A small encoder-decoder audio transcriber, trained from scratch.
Model: 9.93M parameters, log mel input, encoder arch convnext, encoder norm layernorm, encoder activation gelu, encoder moe soft, encoder num experts 8, encoder layers 6, encoder width 256, decoder width 256, decoder layers 10, decoder norm layernorm_no_bias, decoder activation gelu.
Data: trained on short read English sentences (LibriTTS-R), 26041 training examples, 47.7 epochs.
Rows from block 3 of the audio encoder of a small encoder-decoder audio transcriber, named by matrix and row number. Rows with one number within an expert belong to one neuron, the router's apart. Each number is 128 + 24 x the weight over its row's rms, rounded and kept within 0 to 255. All counts start at 0. Numbers have three digits each.
Before each expert's rows are labels from the 100 clips, of 14976, where the router gives the expert most weight on average: "strongest on" is what is common among them. Only what is clearly more common there than usual is listed. The data: short read English sentences (LibriTTS-R). In brackets: how many of the 100, against the usual share in percent.
# router: slot weights (encoder.blocks.3.mlp.router.weight, 16x256, trained with AdamW), inputs 0-127
# up: expert up (encoder.blocks.3.mlp.up, 8x64x256), inputs 0-127
# down: expert down (encoder.blocks.3.mlp.down, 8x256x64, transposed), outputs 0-127

# expert 0
strongest on: the word "said" (28 vs 6.5)
router.0:139121116141155132123165167094117111081126138136106127154135103124140125127126154143113136133135151118133120138086121096117136108125091113133122109139124142147102134170134113089067177092128130134162131126096145146087097146152103142177140152158144153114157135120097136139136111128163120081129125098098149112156135119106134140139178143094106153203107153147113124071115131134159139100107
router.1:184098100143159103107168192090131094095129082099135137144123110136134130109116090100109164121124126152135114126109148152142104103120147159134129127130104131163114131101129147155120156079135142134103160165148130137128164114122079158152115152169122110122202144129129076152138161113187144082107096106128106111116086143128119152151150137120126128156102108127155136117112140119120140120136
up.18:124119178108131150142111112131115140154126118202140117152146058148145097123099132180160148109140096092136118145120129142122137106134127054113139091148149145125190141098066150156116086113127125105105115134133127123122117096157132142140162096113166137192125168115111120139126157132114118121158159124115170092101134102122119090172121079169148139194169151137117129159113140132102117171167
down.18:120152128138103160139159117155137113159092091134138157111078090081066166120161157118114125144096147136115111132115101100138117154143109101148128144100093143167132146111145105104105133137131160148113190141169109124128154076084157145100105143151123149135136106072147120132148149133127102156097169129136114160163121140093110149117118135165119139147109142125120139132171142113120184114105
up.19:136149115135137161114136134102082111184161120088111127179114134106161096143147151151176105103137121115139090139144153130141105150131157150097150112149140129140114130133157126148135137156101144113123149141110095109137135189157086143139110086140102124130142174155141133108135118117124098094127102118123075139145124160123077138097135153149144126117140161067103088144142103124112117120113
down.19:095122126100148139109097107146158140098144121151150162088102106126131125137108066101142125145166164123120137132114172157174152125128122128106114121150140113105145127119110146134154136174155134125131136128106165147136120132129138137122128115111126168129108138139137102121160156088127136109131061128152152136127128120130147145135137139105117161141125118152112078176124093087109119148115
up.20:125128131167162105140110134132145138136126121081127133135118164120151133120181133125140124083140130144163095124109135176138170148139134104112167140133126114124089118143122143131138132139114147156090115106152098152102144063086140153105124112152108118120143111119129155129136134150111108105118101134117077160161192136114108088153139131123107137105174099076121138113103155127153133132127
down.20:146129178108146143103086096098126139122143098148107142141088160110103115143177098119158131174127152115102139084157135130159146157145182109137109093129120107143063109147107083093094173138088133160097102104137106118159192070164126111158126139122113124152153155112123164151138111148105096123114087119117142150117138143136109130145114126125094102152161105117113135127082141109136147105132
up.21:100135123126130139141169159122189106099154106123125121126164120118138102114125147121135121175111122133146108156154131167147107102119164083110130133115148113138136120124102102142126102155121124147126144116107144113109141135155097135153198118149140125166139145107115159114110099145143091181103172085106082096162137117082116144111134068110144142131141174180132117146126145148224150136097
down.21:081129104104106132095154113159119143134133097129103154146110165152113172123141113144151114116150103163119101110123113119120131163154146143123092171099160110144071166150116135122131089102137119101117122152126145107152132107089130157143138142172124122115150117122098126111100150125138139146155133144122142101147136096162169105134103149169113149135110090136105109106149173097139138086095
up.22:128143134120111133091143158134009140181129130114119111160143105122148135156117139129180125093144075139163063120124140131127104143139133122115144137131131110086172170101166166145112126130130129165103157123158116134104121150134117186091120153111088138157141144120150103127121107117081129086098133118139123141166142153153106129175126114117152143117203112150129107129129146158089162139144
down.22:100154117124144132105155121126138132173133123093098101139122118116146108137184121153124101124127167081084144118159131105106125157146128159138116091141122138118138173192132098130124115137129155125135126137100201130160164136140136167105118136141128138148128115128088124157163179120117095110135112147165157151119108110099145208112119130097139132140087088148161151153118072153101141116093
up.23:151117106123134179102120092104116121131175125160128152109147109110129126164142149157129126143138136100149095132104133163114115138131131134081116093150091115122201116135069106118125106131124081157126102114139125147099099151139111096112115150101120139124122141130138148163167138171095133139115126147098139156142127138137166147114111131099146155158117096140111120116156130138104148107086
down.23:135109193109146130133124116141132091161122132103126125127063106174160117157139117109139149171094135127135135129094119135112142117156111141134098121135108137140160133111137118094151155086071191129162122111160105113157124135164134138102106135129147164151129103098158115137142133124140107061106123101140125112137166098094081149102099131117125100164152142175123115176103127142085150113138
up.24:159118170142140118139118076151146112131087164112123111131140140124131115135111111144149133144116099113120146068119123084125146109114105131141149139129183143135069141110172122130109122132125136081138122128129142142128142127147115169113104124119107123139118094125129066158123096125126142116112174130123142183133164143114142116115142158144153137145094126113168128149062109107102123117135
down.24:121127142116150164148119170150121092136119134116153129093166157163134140155109106149130125132128147098135175147119118173110121174109131132060136127138121143156137138144122145113158155154093107144123167110087146150105143102122123144102102126091118107140124135130168129112123116119145142106144130163092182134119183154168126149125120130098098104133103149100145142130116133112115100120135
up.25:127133116119118116099098102152095178110177119070117117138116133141119187136128158147128148135119125102139143160117111135118062112157132183150142152126117103105119124151176100170138127089126118085111161176108126121137136115148161095141107146122105139113141098126114155097115164125177138153123095066135125143164121130141136092117110154137101137170106070093115100103133146103166183103251
down.25:130110106137168148122149154156158139166099126062123125114124141149101133126126120147140116152172155092118158124139171139132140120127133117127114121108138119137114140167156166142108149165172184139112111124148128112127154086123136157087149108164107124087104160093125152100126106122147132106102123158095140129105152178144148142099095127152141077144125117113117108101134125131131085112085
up.26:130141089122146157152114102126133077103138115165121095162116172095113097108139147134162167172180134121104129163099114114142166136118143113095131115127103160154113133138133150117123127107106140155110097131111113117145104104095133102154121146151131124144098153129123208158127119125106111162133127112078182104144112138084140138123122167139117118164160111149140131122141139114133162165132
down.26:147130156121123163139124148127129143132138132151140148109098142157114112126097108090088101139080119167152075143113101156116122126103111127107161129168099157118176127086160138132112130111171140147116183111134136113110139100136092165123130138160069129091139109137110094099119137132132133135143101107121140163183161128111145139153125108140122165141079107129121144074113130117153121112160
up.27:137120144137145098079100080137157123137131133112128152179163114094139097144138142117136129166125164122114131123128082134090198130129153112107080153153146157119122141142115110143123150111161141164128103070117168110101135100143113216134137112151132142113109115143168126123131127158104144146155111127111157151141126083123170100127125142132092148123103153112086124106135152113163108142134
down.27:114095139157108152099143148131072114127130144099128153091070150141083139144099111118087160124162098144126124128097090129145113137070136144118157128147137140099130102084128128126143123143136102167155154132144068172159139105135119094100113087169120150134157125131147092138155118115130144095130131121147112144127159182091128102117099098119120101127171122126126118159123142127117148093171
up.28:163125130141142098144094140162133139106084126120129123108131139136124135136064102143122118098120160097088115094171138079091143138157101149160181162119193124167149119145110105142091195112133159053146146072100131148120102076118094101144114128158134135108118139118163123099128168135162095132146118118118128120119114144138159117112148112179082133123100145155132158084168111121154148123162
down.28:132109090134109116123123156149142121145136113126144107121152111096131141155131086116119116166156131103116166107127140146150138124152175139106142152148135126110158113111121115126156134153126134092157158126107099159098145073119122142126157099113114120102160134157142136097122113117115125120122069095136173120139145130168130137119113136111134112107125127068152106105121198074125117122158
up.29:086121133112130140142098067168122159160143129115156128172098136131151121135170143119127124114117137146111188093155106129125158126125168109123118129112096117113102143075109129121113162138164141094159098139152123132097123103095121218140152155114124123101141121108136101171116124138142151173114131164118171169179115113121087122142143132136088145089109145104127121127117139132110097088151
down.29:149129128136115151158126151134141127126124088168162130137107127115088179107093147106130154160123090170167105092144152133101121111103176154146153190108088156129126115095104117101131106140116103110096129089110150123169116087113136094144085143127135116128114143095132149123124126105116113155122115103108115153149101133116143134150096156122122104094128151134112088126163232116100115123117
up.30:132100114155114142127121114180114072087102101134123139151103141145109180135122138130128136145131131115096130145141130125135128175146161118139143132141090106164156135133131185164140101139136106144065102118144134124146132104061127117140096108138080133110131102147175154121139123125130109107104098100133152099154114136069139175131118115133119102161104070143112125164102142112133137122117
down.30:125098101152099126137156122159138127075138124134143136145167151151103098111110152140124113127144118098123151175133138138147114160116158103172155132113129141089163102116150094149136068124154112142130151124147161103099111170131121117126134170189108178143122087086134129048136121110138160137152152158127116093127138090093106105100139093138151164146135118059131129145144150131117153148130
up.31:095139161145152072143116092115135141120137139134123146168144116167127089127152114136129093118133174142166172115118149145141147123144141105157126123146094124088092157119133117123127134168142130134073104140126136161163131130095134168122137151180128125105129176140156128157117122112099143080150110104151122100134108161127117131094098143111126135105131118104129130124145146109151171100086
down.31:146104151116148133117119136102145164094102102156107099156121125101133147114137126089141149144154105213148126115085104169150128136102114102125146164148140128124138150075112136081105150135151111190129123121120091119144094118143117142137127143112141108113163181130112138133169121121112135127167102111102118127092135164103137073156156109138092128159102111119136091131157132164124150136103
up.32:093114097155126118177112102117117116123115115079124164208144145127173108137129134095148108134121111122161140119077130149157132092133118099143159147122144139115124130090130103125132127135109117119120141137153111086155121091128078153123108156153099116103115174110150181079125120130091131177136119124121110123136111120138100106138130154110135113105152135145114124128106103138150126163143
down.32:125128160131166118123127104133147159154117104147127102131141110159148157088125095114115119183124093119182127121109143087162123100140096151137137148158086074169156136167115121117137135126129152145132135127119079114089142182147144156111134155119116131111139157105104113113140108126119144138112083133142148137103131111101099117133094095097101109095151126070130128067144088139132115106093
up.33:092125166133144157084148139187197132130147155101138157104135122162152127089103124126103138098118123121130173146108134133153079154077132120093102107177132128143107136124121128128168115126178130042156131137120138149132122094111118138106099105138100141160113108126108129093120126110116126151119082162097151140135100112133158154139119117126123098119155126129140135140109138128170135125088
down.33:124097113165122158110132116107112149166151151156120135129142110135154093145086194109097126154124118155112152123125140123110118126123109103103126136127153136128107104145130113135120115120142119093173107116106109114089137092144178157104145129118095105144122149059113170152116136157073146165115164127156123143102162166146137124076127174153103100104077137168111114135137151115124131116146

# expert 7
strongest on: the word "it" (40 vs 12.1)
router.14:111134109121093093124104139128154088099118146158156097119172102159158150084140132135150088146155092127118129176103128140085152101129109118143158090142153153114145114103140142173106096136140124112104116112135075117119121119170111163128165124136124163127106141120119167150123083170112127152092114088152107118107157147125130150130135116148116097122158169102141148141097108167146133055192
router.15:117108131155142121128140164111108159165107102130143135123102076110111094171185104113121149123146123106127126097136133157109152097108135135160104132094158110118167117100139143156139112085078128089125156134117135163154093119147109129156124128139127121159141154117132136135121120118132152149078176131163091125150115130134077157107157101154159148163158128123117088145076100123099146121127
up.18:132117119128129127080133103132084136106113111144125136176176142141110087132148111098067134090149157089140084142098168168116127084146148103101145146115140123146111102162141142153115092125092109143118144124140150113141114121166178147151101155132163134155159167138135121142153155099088123134113123148119120146103109136122131133161123099119149083093146141137122134084100110193079184111153
down.18:141147109116142155149123135125149109121128161142139160126138125121138109113123156179123057164056124080108115147157112158131156136155124121164112135075129125130131153164106132156113106166151084114098111114099157085126140103144126090142165164109075132140084145132082127112122148071107147150097150147114137132115117135112107103137120110112136114116140111121140143143141127139118138142115
up.19:104105097169120132147074164142145134146118140118113093095140151116143121116141130125095111090122106140123149097106141150108135141130146192126146089134144117152163127105102091119110116114120118148088160156118122127110135097091140105157115078127141105118097087105118101127148145118165095126118150216113097143092189077122189115126117157107125153130106105066131138130141091135143126113146
down.19:118143109154136105129117158117110122110159110070129152141150160146105159132126150120117090145142161139073151086099132123122142177101124128119165129143131099149144069124141132101112119138117085145151157167134101149119129106103101166135137133137132116095108066111139124149154170122129085166158110163136127105121158124126110114133113140126121102165148098126119143143129090121144153132096
up.20:111140119092147138090110091108197124129102160135129081154099073179126128127133093119153118166122113152103153128075114158082122070123142102145118098148094123129128137091093138130109147107124111131174121096101131177130098198141169104136174177110150131107158144105110105124138151156135157085121148159129110130095127111154182130153140126121113126131115123145093129147102164118135134168150
down.20:115128127144125130114081130123124132114122145095143111113125126128108132127139120157152098148135142101159138110081173093113135127144115116088143099116137175070153103111129143137084107175106150154178133164130124106082155157174137130171160099135142109128126123095128110147113120116158131125081091156104102059132117134159099128156107156107125149129123137123117123104115094101100154141104
up.21:131129112132125109128183152146088133121065176161126133154133180141120122130092130140144135122140144131164193096083095095113114145135153092129155132121128127117087129107109159088163131162100088135075110124133147147111140139145111134126059145142116100075139073144137133143114124142110112137111114130122108147148186133142136139094148159106139138163142155134144116157127075162110119129057
down.21:091128130129117124131156104159091117107119140139119154189077149155136125131161121122155141146167133127121119179131175117139135158135137167167133146125127205127117128143127102138102099138121138139079175136132140114133127138099130162107140101126132170133166114105182140128119090139155111129112168134095163125149119124122126143135075137123134143079136107112102090117135146149134138130114
up.22:166123118118143134164147132127082136122149120150090113087139095164156129114158137125142113119121126071173121104183112207154133122119123164136114115112099135127114110134098130127138134095139170137159127136133109119104116134135128144196124132171143130100136129138122174150133139130079124093147122165137164132174065062129098131097129149153132149103165086160081137134099156107097084125071
down.22:125163133153150115155127131176159127106128124160080139103113139124133158150134129183152126086138120068133082098080099077118144167105108163130169100135084141138125152132160133153099117104170135180148164149143089115125129162122124116100091114140148111120125154131151130109152108156087133121096173144095113151125084131124169098143162090126134093127158140137147122123111087174166159105126
up.23:146130094144103170182140168165108151076141134148150119156147173155106130162191162104136120119079151154067145096092142123147168124133113147132148129110130086141127099103108112145135158100118128126156123120098109138076111182135193072111122114134129123107123092127135117074126111165103116128151135150130128087084120091127142118064132146149121123147123132106158153110106118169105126130124
down.23:109164126157141114127096160161103126112124143139108132146124173124153090153100127082138088122129137116130102135106124097133143153114093123100154116117097094175106105114080146135073132138098119155139156166145156087155177123137104133122119158098120102077165102101099115159121114165096102085143114132113151144121140151135141169132123124149094149149146109152139137119100104128116134129107
up.24:172121123096125141127161067098126134170155169137132145085114153118111120138133130138146146115137132145101108129167115091150106137122131139162122144138121123121073141118151132140132140161124098131176119062144114106130129167136136132129138130139144093122139130163150085088110134137142128108155161127124146125152124127099067151137106115126129085131104179139128125129202094127135111125126
down.24:078164120124107118099108085114096081145082144134115136119128144101124116138132157123078144107112126094138157098074111116120087126143164118141119090113113153126118115109124157112118151136124148102150085160169157127134147121099108166112149127163159093115163129115141102134150131132124090128131116138153179119153157153117136120152131132106148117130130156147129115140129190121108106145129
up.25:172139133094136149098116157152160148113084120110120132148158125102128114149079145092133116177102129141136153045085114118148137140109123110148149130116162144164161136126179129119084128104142145124135115130145125140134124118148141165127106188115081136080097146107138082132114115093110138143093122096121108117112169097120153111123133089137153136108122138089142129108074145134165154113103
down.25:122109125124125120155074127112123129133107173172140096115184162108136108129119147124151134159128092142140096087108148128104164120133111130108140095133114152138110119143110124092147136080117141160146083126096099117121124144109185090152098104088136104147106150136132173107143118100137145173147117127119111157097130135169106132112136174173120151138096157164078174095141123150111127116144
up.26:149122154148116126095111185124090116155168130145099120105081141124140136125094147095133139145125146159122109108100173057141100129141160133125158149136101141110134134112130127130130127118069128133140094123119122108109111155106129162140127105163156123103159154121137138123137123065147137131179183160152136132133075102138132157108133118124144152154154136191124141172159161157088126132072
down.26:145163128139144102093138120124131118150115168112148118095142128164139132119122108179151113121143110063166148152105114164066128164124146102166140135141139145113130148108117141136131076121170118132128085156129120110186137149112096086078122086099129168154145137125133070123079142114107128106101140146112115129139097128114161132136176148120161136165116180103126146122140098158155127121144
up.27:121133137085109141127082118138142124102132115110118099150116172168143123126131156122174137086108152150136206094141126126124093133151116107138134150127134146122140156138125141121134136128150158084114103147134142113133126108098111094085090143154139153141113136108094112142132144117179125140136156081102154110125136154092113114135141135149133105173097144132114132137144137120133160146107
down.27:106148151110134111203149128149143125116098123144112173140133146153158103146113118121126115138124150103138094092136149141111121144127116123114075142147142119158151123120138144116105110162134141154128102113135155124106133118159110153119103125115074145151115118144098122140158182118122114113109146151120116117106130167110145159177126105077091117132106131110117117130150152138103087080116
up.28:149119175129134124121156124130156133134147115121118120149099150126117139118117138165183116138116115165090145130125129130120154111124090157129146141129134132087152172156107160119137118135190137154202124124154185125137122123098088114131111131097100158115089103182144124102109133176114114170079166145115134120124154118126118104107118104132131170122156067075090117112132112144190121139134
down.28:099090112127114116124151121109146131090109107120181129117148081129090129100107105118118128130130093159162151146140159097143143116110115132059131116135086124154166114157139141066174120122117115139141156139074117145106090145174132142120120088139100129141176114187160153158159103134122129148137122103136085108130109155186131095153117100127117138118122149059169113130093112146121146131195
up.29:130112177148133098154133159158145135161171143081112090138111143091130147137114144150131121097138104129133122143132132110117084128143174126119130110190125110145119169119157136132149141179060106114121127061142126125108132161069095156138171132088107124158149074165162175133139122097149147135156138144127129118113126122143104148102107166113120122134114137108107145115128091123145071123100
down.29:098115116116148123127130159099134137175127134120137173104104107150160113166112160110114183117149159145135131153110141144153152139100187085086133113112167110156158157126145149087137090120178122132127100105107149135151152172139083114086111103119135126143106139169125120169109125118155124139120099062122111120137146088154145131119147147122143140152083168149091102160138130113092116177142
up.30:174109140159103118113156144099085125115118120129155137120153177095121132132135116120124141126118125123125130153108131069138110132119111090137183098130120110141101135164132141127092110097130181076091102120123142104139153124118144155104154123153097119116147143169126151089108088151133092102124099104141149116082124159164113129134131147120068089146090121130110157152142131147125090101129
down.30:129148115149135099127127136164117158098118140123122139113116137130145090093084150134147114142132142160157142117165129132132154127135106111149099118157124159152143102102147140107143160139160098120097118161101148113127130111148139113130089144131132139096172123121097171079144120098145120133138143135139155124096167115095146139142114129162123116171103096126094130114150152101107085213133
up.31:143127128104123125120109130166177138150120120124118147181085095098107134149099142127186112152111108116136116153101093146122121076087157156131146116114133115148172105114113119154144128116111116173154114126079130151122147121135085161088130097128125146111112149120185085134128120131129094088132111083137103135182103121161089139142124142143128143170111129099123144120161115111110143130183
down.31:144095165069104135133131129108169121123117123103103114117160132167116106118148095119164133154117096156124147141075112139148159123090168137107117114125118147125133123151148100148141098165086134098126123107117143143147155145111163124126133143105110116139113125089121148113097136107133122104181117093113109097166150139090118137095124106095124157132139144152147123095120138082096138111165
up.32:154145133157106124145134147160096122110139115135109121164097160152137134113109155143112137080134120193121093119126128086118078130145122113136146123115144173134091159119117153135120106159086134134103146118182090137102121114133122108110090107148112146100102124095131164111146085099109089125176110101121140120110131125128129087122138114116109132141112103101153120167145069156162159167099
down.32:133138146150110123151119114168123179110107093134127153076139143109096150148132125104106104148108150135136144125134117149098117144106087127118136130095102130136165104148109112132105085145121108134115141132122137184138104114152117173098118100141113121121145113131102115114172139149079127117114152137142154164117127117104136115121162100153126159123110128105126099108153168153117122112117
up.33:124131171081124127145106144127157175156109134092125122100109134103089166143110134134119149084129124117112129150140128140158126133118153148111127125123136121118083122104127122091167158150175123139162082110174166147176126168124117135115134159096113096155107124134140055116136128129170159175168125183121124121160107118151133094127130139119094151138144151090121123116105109096138152120116
down.33:085127073105125118081144130136144080112080133142110132105116065148167101122157131141137158152096164117117143124093121120095126143128132100146064140088113136120186139125136108139169128096112135100146149166151124091122107132150184085090154133117123121139153126105130120121156139132150134097111099144152108114123143114121149138132184130107150187142107119111141124147151147108136119128139

# expert 2
strongest on: the word "i" (49 vs 17.8)
router.4:111093153122147132105149135098130140079200161146115099111161120154104126149170169119125078119144120134146121163113132141131109086120129112166157121110094097093141160115096159110114107131138121100137123145093098119156109086132131187151173181122143148148128164120173139116139075099134134150116127170125145146160147126140118162124164128070141100156129134135142146113139117150118132105157
router.5:109126141092142137154123123145165100128172138122112098091139146172116111109135134102131121047154110124146144140102129149182099125053129114148138130153123124092108137167121144115129086107150169122126149129096105116148121129109110137143150126117132152118161152090127108140150130100140136121111142178132113134124116098107146095133120178153150125117148149140146145126084149109100127127171
up.18:105106155118144111133086168112135128144091161095108160115139129188143136138083105173095142139101141092150117152149123121138136089127168108144100152120138104135156083110137123146135132119108122169136174124141127141108132163141107126113147147123146123091127113086132145115098121151136142172172153152105159103151151141137153124169120143069108138137099135182068136107135139139121089107099
down.18:132136138102123119124139163124144149101122107144123125128118136160082134146143083116160121155136085141148159138115114173109117135138132145123122101186159100099155145121111132124088104131111146131083088135162104107161175071132099153101113133093133130121121169125131096172071104119165156139139111109093135122118121113127142096082122142157135141107111161141101209166135095147121143137135
up.19:125137137153155151118142137131157126115145144109127132193148098127129124117122108127124131168123115143148073123134100086139109171161104153119076133121114105162121133089137114129139136124176174104136159137125125135141105131145132168137166125129110111053110133114136123083138172133158099156136155135141134114168117117118135130075124157095116118109117143098154143110127125177119116158077
down.19:094119161114073139105107125193140109144122111133147104152110156133091129149146181144125095126139142108120139147137145149165156124110137129139198120130127171132151140129130150077107164123165121141119100129145176147103117124095138117124166145080136126149094100136117132130138106156162124125156096143099144130179133104125119104108113122121137109088137151118124178125120093125132121122125
up.20:113131102174106140156139103139141178146109075104139134131117141112131126143140148156185148135097112110086097173108134164141198172123120165135130121112111119129107163147127115178133090154108131122106145123144154130162126141114092121117110139134144146131134105151113098130149101132123144108109146124115155120147100147158097113114148096134109110170104089100135112131132145077081081151198
down.20:163119077088162159092138130133092109131125142125129161100162113136146119119090151086077141151128115163111143097125124137127105120116128142148142128134078129106150115127132093131121158157143143115140138145116145138104114153098152133112115104127127136140142113102131119111112130129098073067175121138118133077123116154114109125107129160166141156151129147098125118128154129108146099129082
up.21:175137113152127091161097113124160114114112118146154084124148166105154117135138151153149093155120128150150135099144131095150161089133138128119113131121132121111117118171097168127159130121168147139212095102160132130121111157144117078160108095137131127165148096172139164112103117130117097168104137125157137162133135106132134126104132120105150133173128121145147117110099116153118105117107
down.21:115117123171106125147119121134121140124120170091110114131132169154116115120168116132146148134160150121143126140083135139146132157166148143109125170140150144138108140118164117149111107130140135127148125133109098131138113147137156096106125124138137108109075103167120126148144115138143130149209164124140132134102095129130135146139097107143174175094173136138155100143127123098088133158136
up.22:133134146136129140188106115151139108112118121096138136166135174133137144113141139136138088112125116146128206146064114134128163140145162149131125111134114127139117116156156090128120153123155123092093158141135122118083127125146102151091118148149102131089107111139155119128137154132171074148117120130115149128128113167107169107116132097141092088106100094129126087109142099127113124162164
down.22:096167122103104151157153103092095131144134124122143153101115128072151113131118165146082170087113130118115165136158101121122102092167114164107093092165129155164084145108117111150082142153091132128105135152137143148102156124107120126136133097133113146114142085116116098145098104131144139137166147144115121132169138142167126090148121056164115118159098137143161133129124148151141167117161
up.23:091126083120130094132073143131117124137110144136119128098145137140127133133165149116179146171129128153151089129169093145118139181146120152106110111112128128129159145126145097090150109129124145120137116150164097105121117079177097119186150149126139135137175117092101095171142093131139164151115109140115119130126148151151138157146149068130128110157117101094137126112076143176163127159063
down.23:153125140149108136146137090106169168190154108146149139129143174128157125104132162148110134144085126152109104161148101107158094153119121129162140129117121140101145146116113145153129093115125145101122115107117135108098131114115118118093130175123107146160152100087113156095146119131094109119115146128151112147171172133142124080102107159129168156096156134211112109169153144134112105122167
up.24:124113103154167131119152150125134136125126147129093141119176100154123165115138094100129108158161128113127102111099122121166136148082136178144092096141177143090109133126174076099117094134139158136132139080071142154159134111107159124134141181140125150089110105109107075125138104147133155128069146098119125097103127114122132120138130130136152094107128150086109097073133135120162140128106
down.24:183130150157147144116101105171137133177144118146147114123117162151163119113123108165121139125105149125134131161161150113133131152150113169102181155119105091156122113090071135114098123135114149141134139147092142137099121090152095107158127143093150171139123121137091120098115128141091113157107124131099093154164132105135141099144096115161119118115111082135130172128156162089141154131141
up.25:073119109103137115120154109092091195144110113121117143160137089127090148163129089111150109149127141098090122109128094194101102097112107198128123138080139110135135130101115127150114147113152143100164136132133145123095128102124157147145121141130173124132128147188144113100136119110097136168162129125113124103129109178120098141171138108118110150123125111146126106112094162123088135167070
down.25:136134128128120103117087109125125122178169119100153120148141099136130124113127159151117127162141160156155109122131166153142160141150138118112136096105120133093141133092135094130136133177140168106130116105106130138085131145118132100084148098110128131110149130099125092157157092123145059075157097151139142142161134126128165161148112127161094114126113165169173095179172142087152137139119
up.26:128138141167111141168170101108103127106118124147128109143142103128131182117118116125102128109129123094086140069169140113132085136131121150110088158124110156118158138141092144131154122140133142123107160149173137115084114157130165101126117139116117112104143134128123143113129103111101168115162096134135067118127115145119099102113145205117135125163089126120177129142095096127123095122066
down.26:148145116151123141162110127123152125168124123113138101112109112122097097148168113141128161129100158121113099145133108118127126120109141112133138113171150138112132157101173114163123136136154094119148156153141135166151134120114167139135111143191126149140157096154160120153160128126087101122122118113107121122133112138104117120147099122095143148133141131166125089164171112126084126096135
up.27:135133094097155111164087115104085145164152129081157145136131116141104117127125118131156115131139105092106129156131156206094124176124111202144111116116152094176102116121154117154125126184125111154109141094087086132125116092167133175135123199115137113079104159155111087147110115118117082130081110126121119103121129116123116093149123161120151111125120166115090112114127118121162131136132
down.27:128133129155157124137074114163114117123108120143156119130117126117140170159101130091127129162144104123165113168120110166174158145147122116144147113102110111139114126147120132152119127133152118107087121108090127143153111105123115110086157103167109147118110113082123129126130108143105113122107084150125161123114150099156129144099081161126150129108129129118152121172125157134147119152102
up.28:124129097163110109113139112124140086079147158128121094158143106130144175100147123137113101150114144132118161140121134094108096134154128139138146119161119110123141116149101109121163165120148147093077127138163072145120166148139179086140113154138122175131139106125087161179124109103133150085114115108100099124099142131164161185128136180154101123131115087161153159102143146120138097117122
down.28:130135127105110103147142134141128052167135121156124119145132112103142128142139105132150107144171143110116134076143141143159129151135082141108114110101151119157097139139173167125127124146166136103129108088102130096112169102184085103127171151116104077096128171117103130136095128163088163147154104115095102092104154118118135100186124074176113128166136116139135148127131137135149139127148
up.29:123125105062149158099114124103164141131111135149086135164117088115128143153130126105128105126148153113154081109130106086113108198077137177149110172128132142111115132097153046110131116146198164091114132143085122120114150146153163126140126101111135100057115118160148120173134136132121125190130166106104149095131140121107157110134101131130135124083132117123116126105149147141151093139118
down.29:144126166142138103159101084156116123110119153166118169101152126075115114112126145109153107144113156129124117143152187112135133117091134099114187129143171109109155142145113084156094129120106100137103117146137143123103139164125126153120153120106124121145136107134102126161138147139106144121125117112120171112121137132135102111124174144141106124122101063116119086134097146159117121115129
up.30:114132118152136112085131098115163133180120122119117135111120145157150109111126094141123125107096125107174139118105112149106119118105084150113087107118183165172166145123108141141126106171114127114092171168150125114157159087121098093145100155158125115150099125101132105149138159109103085147066145113116115137152110159152134125186125128110122132160136150094146116155151130117121155200145
down.30:132129148137159085103126132148138139152141103118122134156091153126128111141142146110126112132141099139096099130150159052188117098124156074101139107109101135142150124122117146150133157122133143129157143130141151138116140075112138131138149152164143106085096118119116165122130130155109084164112157133078092153134129148116111131101100108136138148168106122188157128139138134095124150094124
up.31:084115108152109124096138093187123090176160122073148139178156117115131140118143111098137115122145162117124135109146119084122133154128131053080132140116108101112148117141139126112118143104109184133144134155147115134146097051145190145139110174121099142121131113122105151141106110126143074154136109167118125141159152128116127120144148102138137105155161130133090131137124140128155147107123
down.31:131107165126116156112153155182103116129158145128101079132120121121146087143120106154123109100096150101159143109107147127148128118106146147131125089143096133135098108108109113125101145144167135092094094130114109111114137141102140152135129132153151109124058116150120167098142117144112150156137114154133138123155124106135135133100135140108113063100169100180104135134113113135124086127122
up.32:104138096121143100084175144124144110112096152130121125104120129122114137120115121108111134090131164140107129103143109104170186111161128125100096208122143167190103141071119138096122120150129101162133104173132130112121153081105109149159154150149132106104128096089135185155107076139133105149156110113133092124139147126149107158137140110100121107158130095161137136131121152149178138110126
down.32:138136104141099109136150155113136162144138154139087117112161148173096107123122173160116086141121140135117146153092133139142137173092126087145116126074124121137097105134156126099148115121153160164075119119101122109103106116139174121143158081144156107134100122153125141121158113145139086130108139125123154123093112131142091165115156142173112160119137110145110116124109122125119139155116
up.33:135133165110099120088105137053210112143137174110140121146148046112152105107124148112139100079139078088154134149165130136119107139122141123128161139106096154123114116121138143102102124127137150153186165114110111122118120124158137105096120111119108162122123156176167137114139123138129092089156116182125128137123165129143101162122140104149110120095164125147110131115110116124118091128143
down.33:146086156075181112089113141033109170096120129131101106087113079167110156121129139152151136122145132133134113148125112129132138094125147101132137135117119103111153140140086127141125132141076097144161152111178093161154140159147150122114130107111141138138175150148148133141122152112097123077120134128155117165128146100142181076127150121083126122167136113117126127121127091147181113102148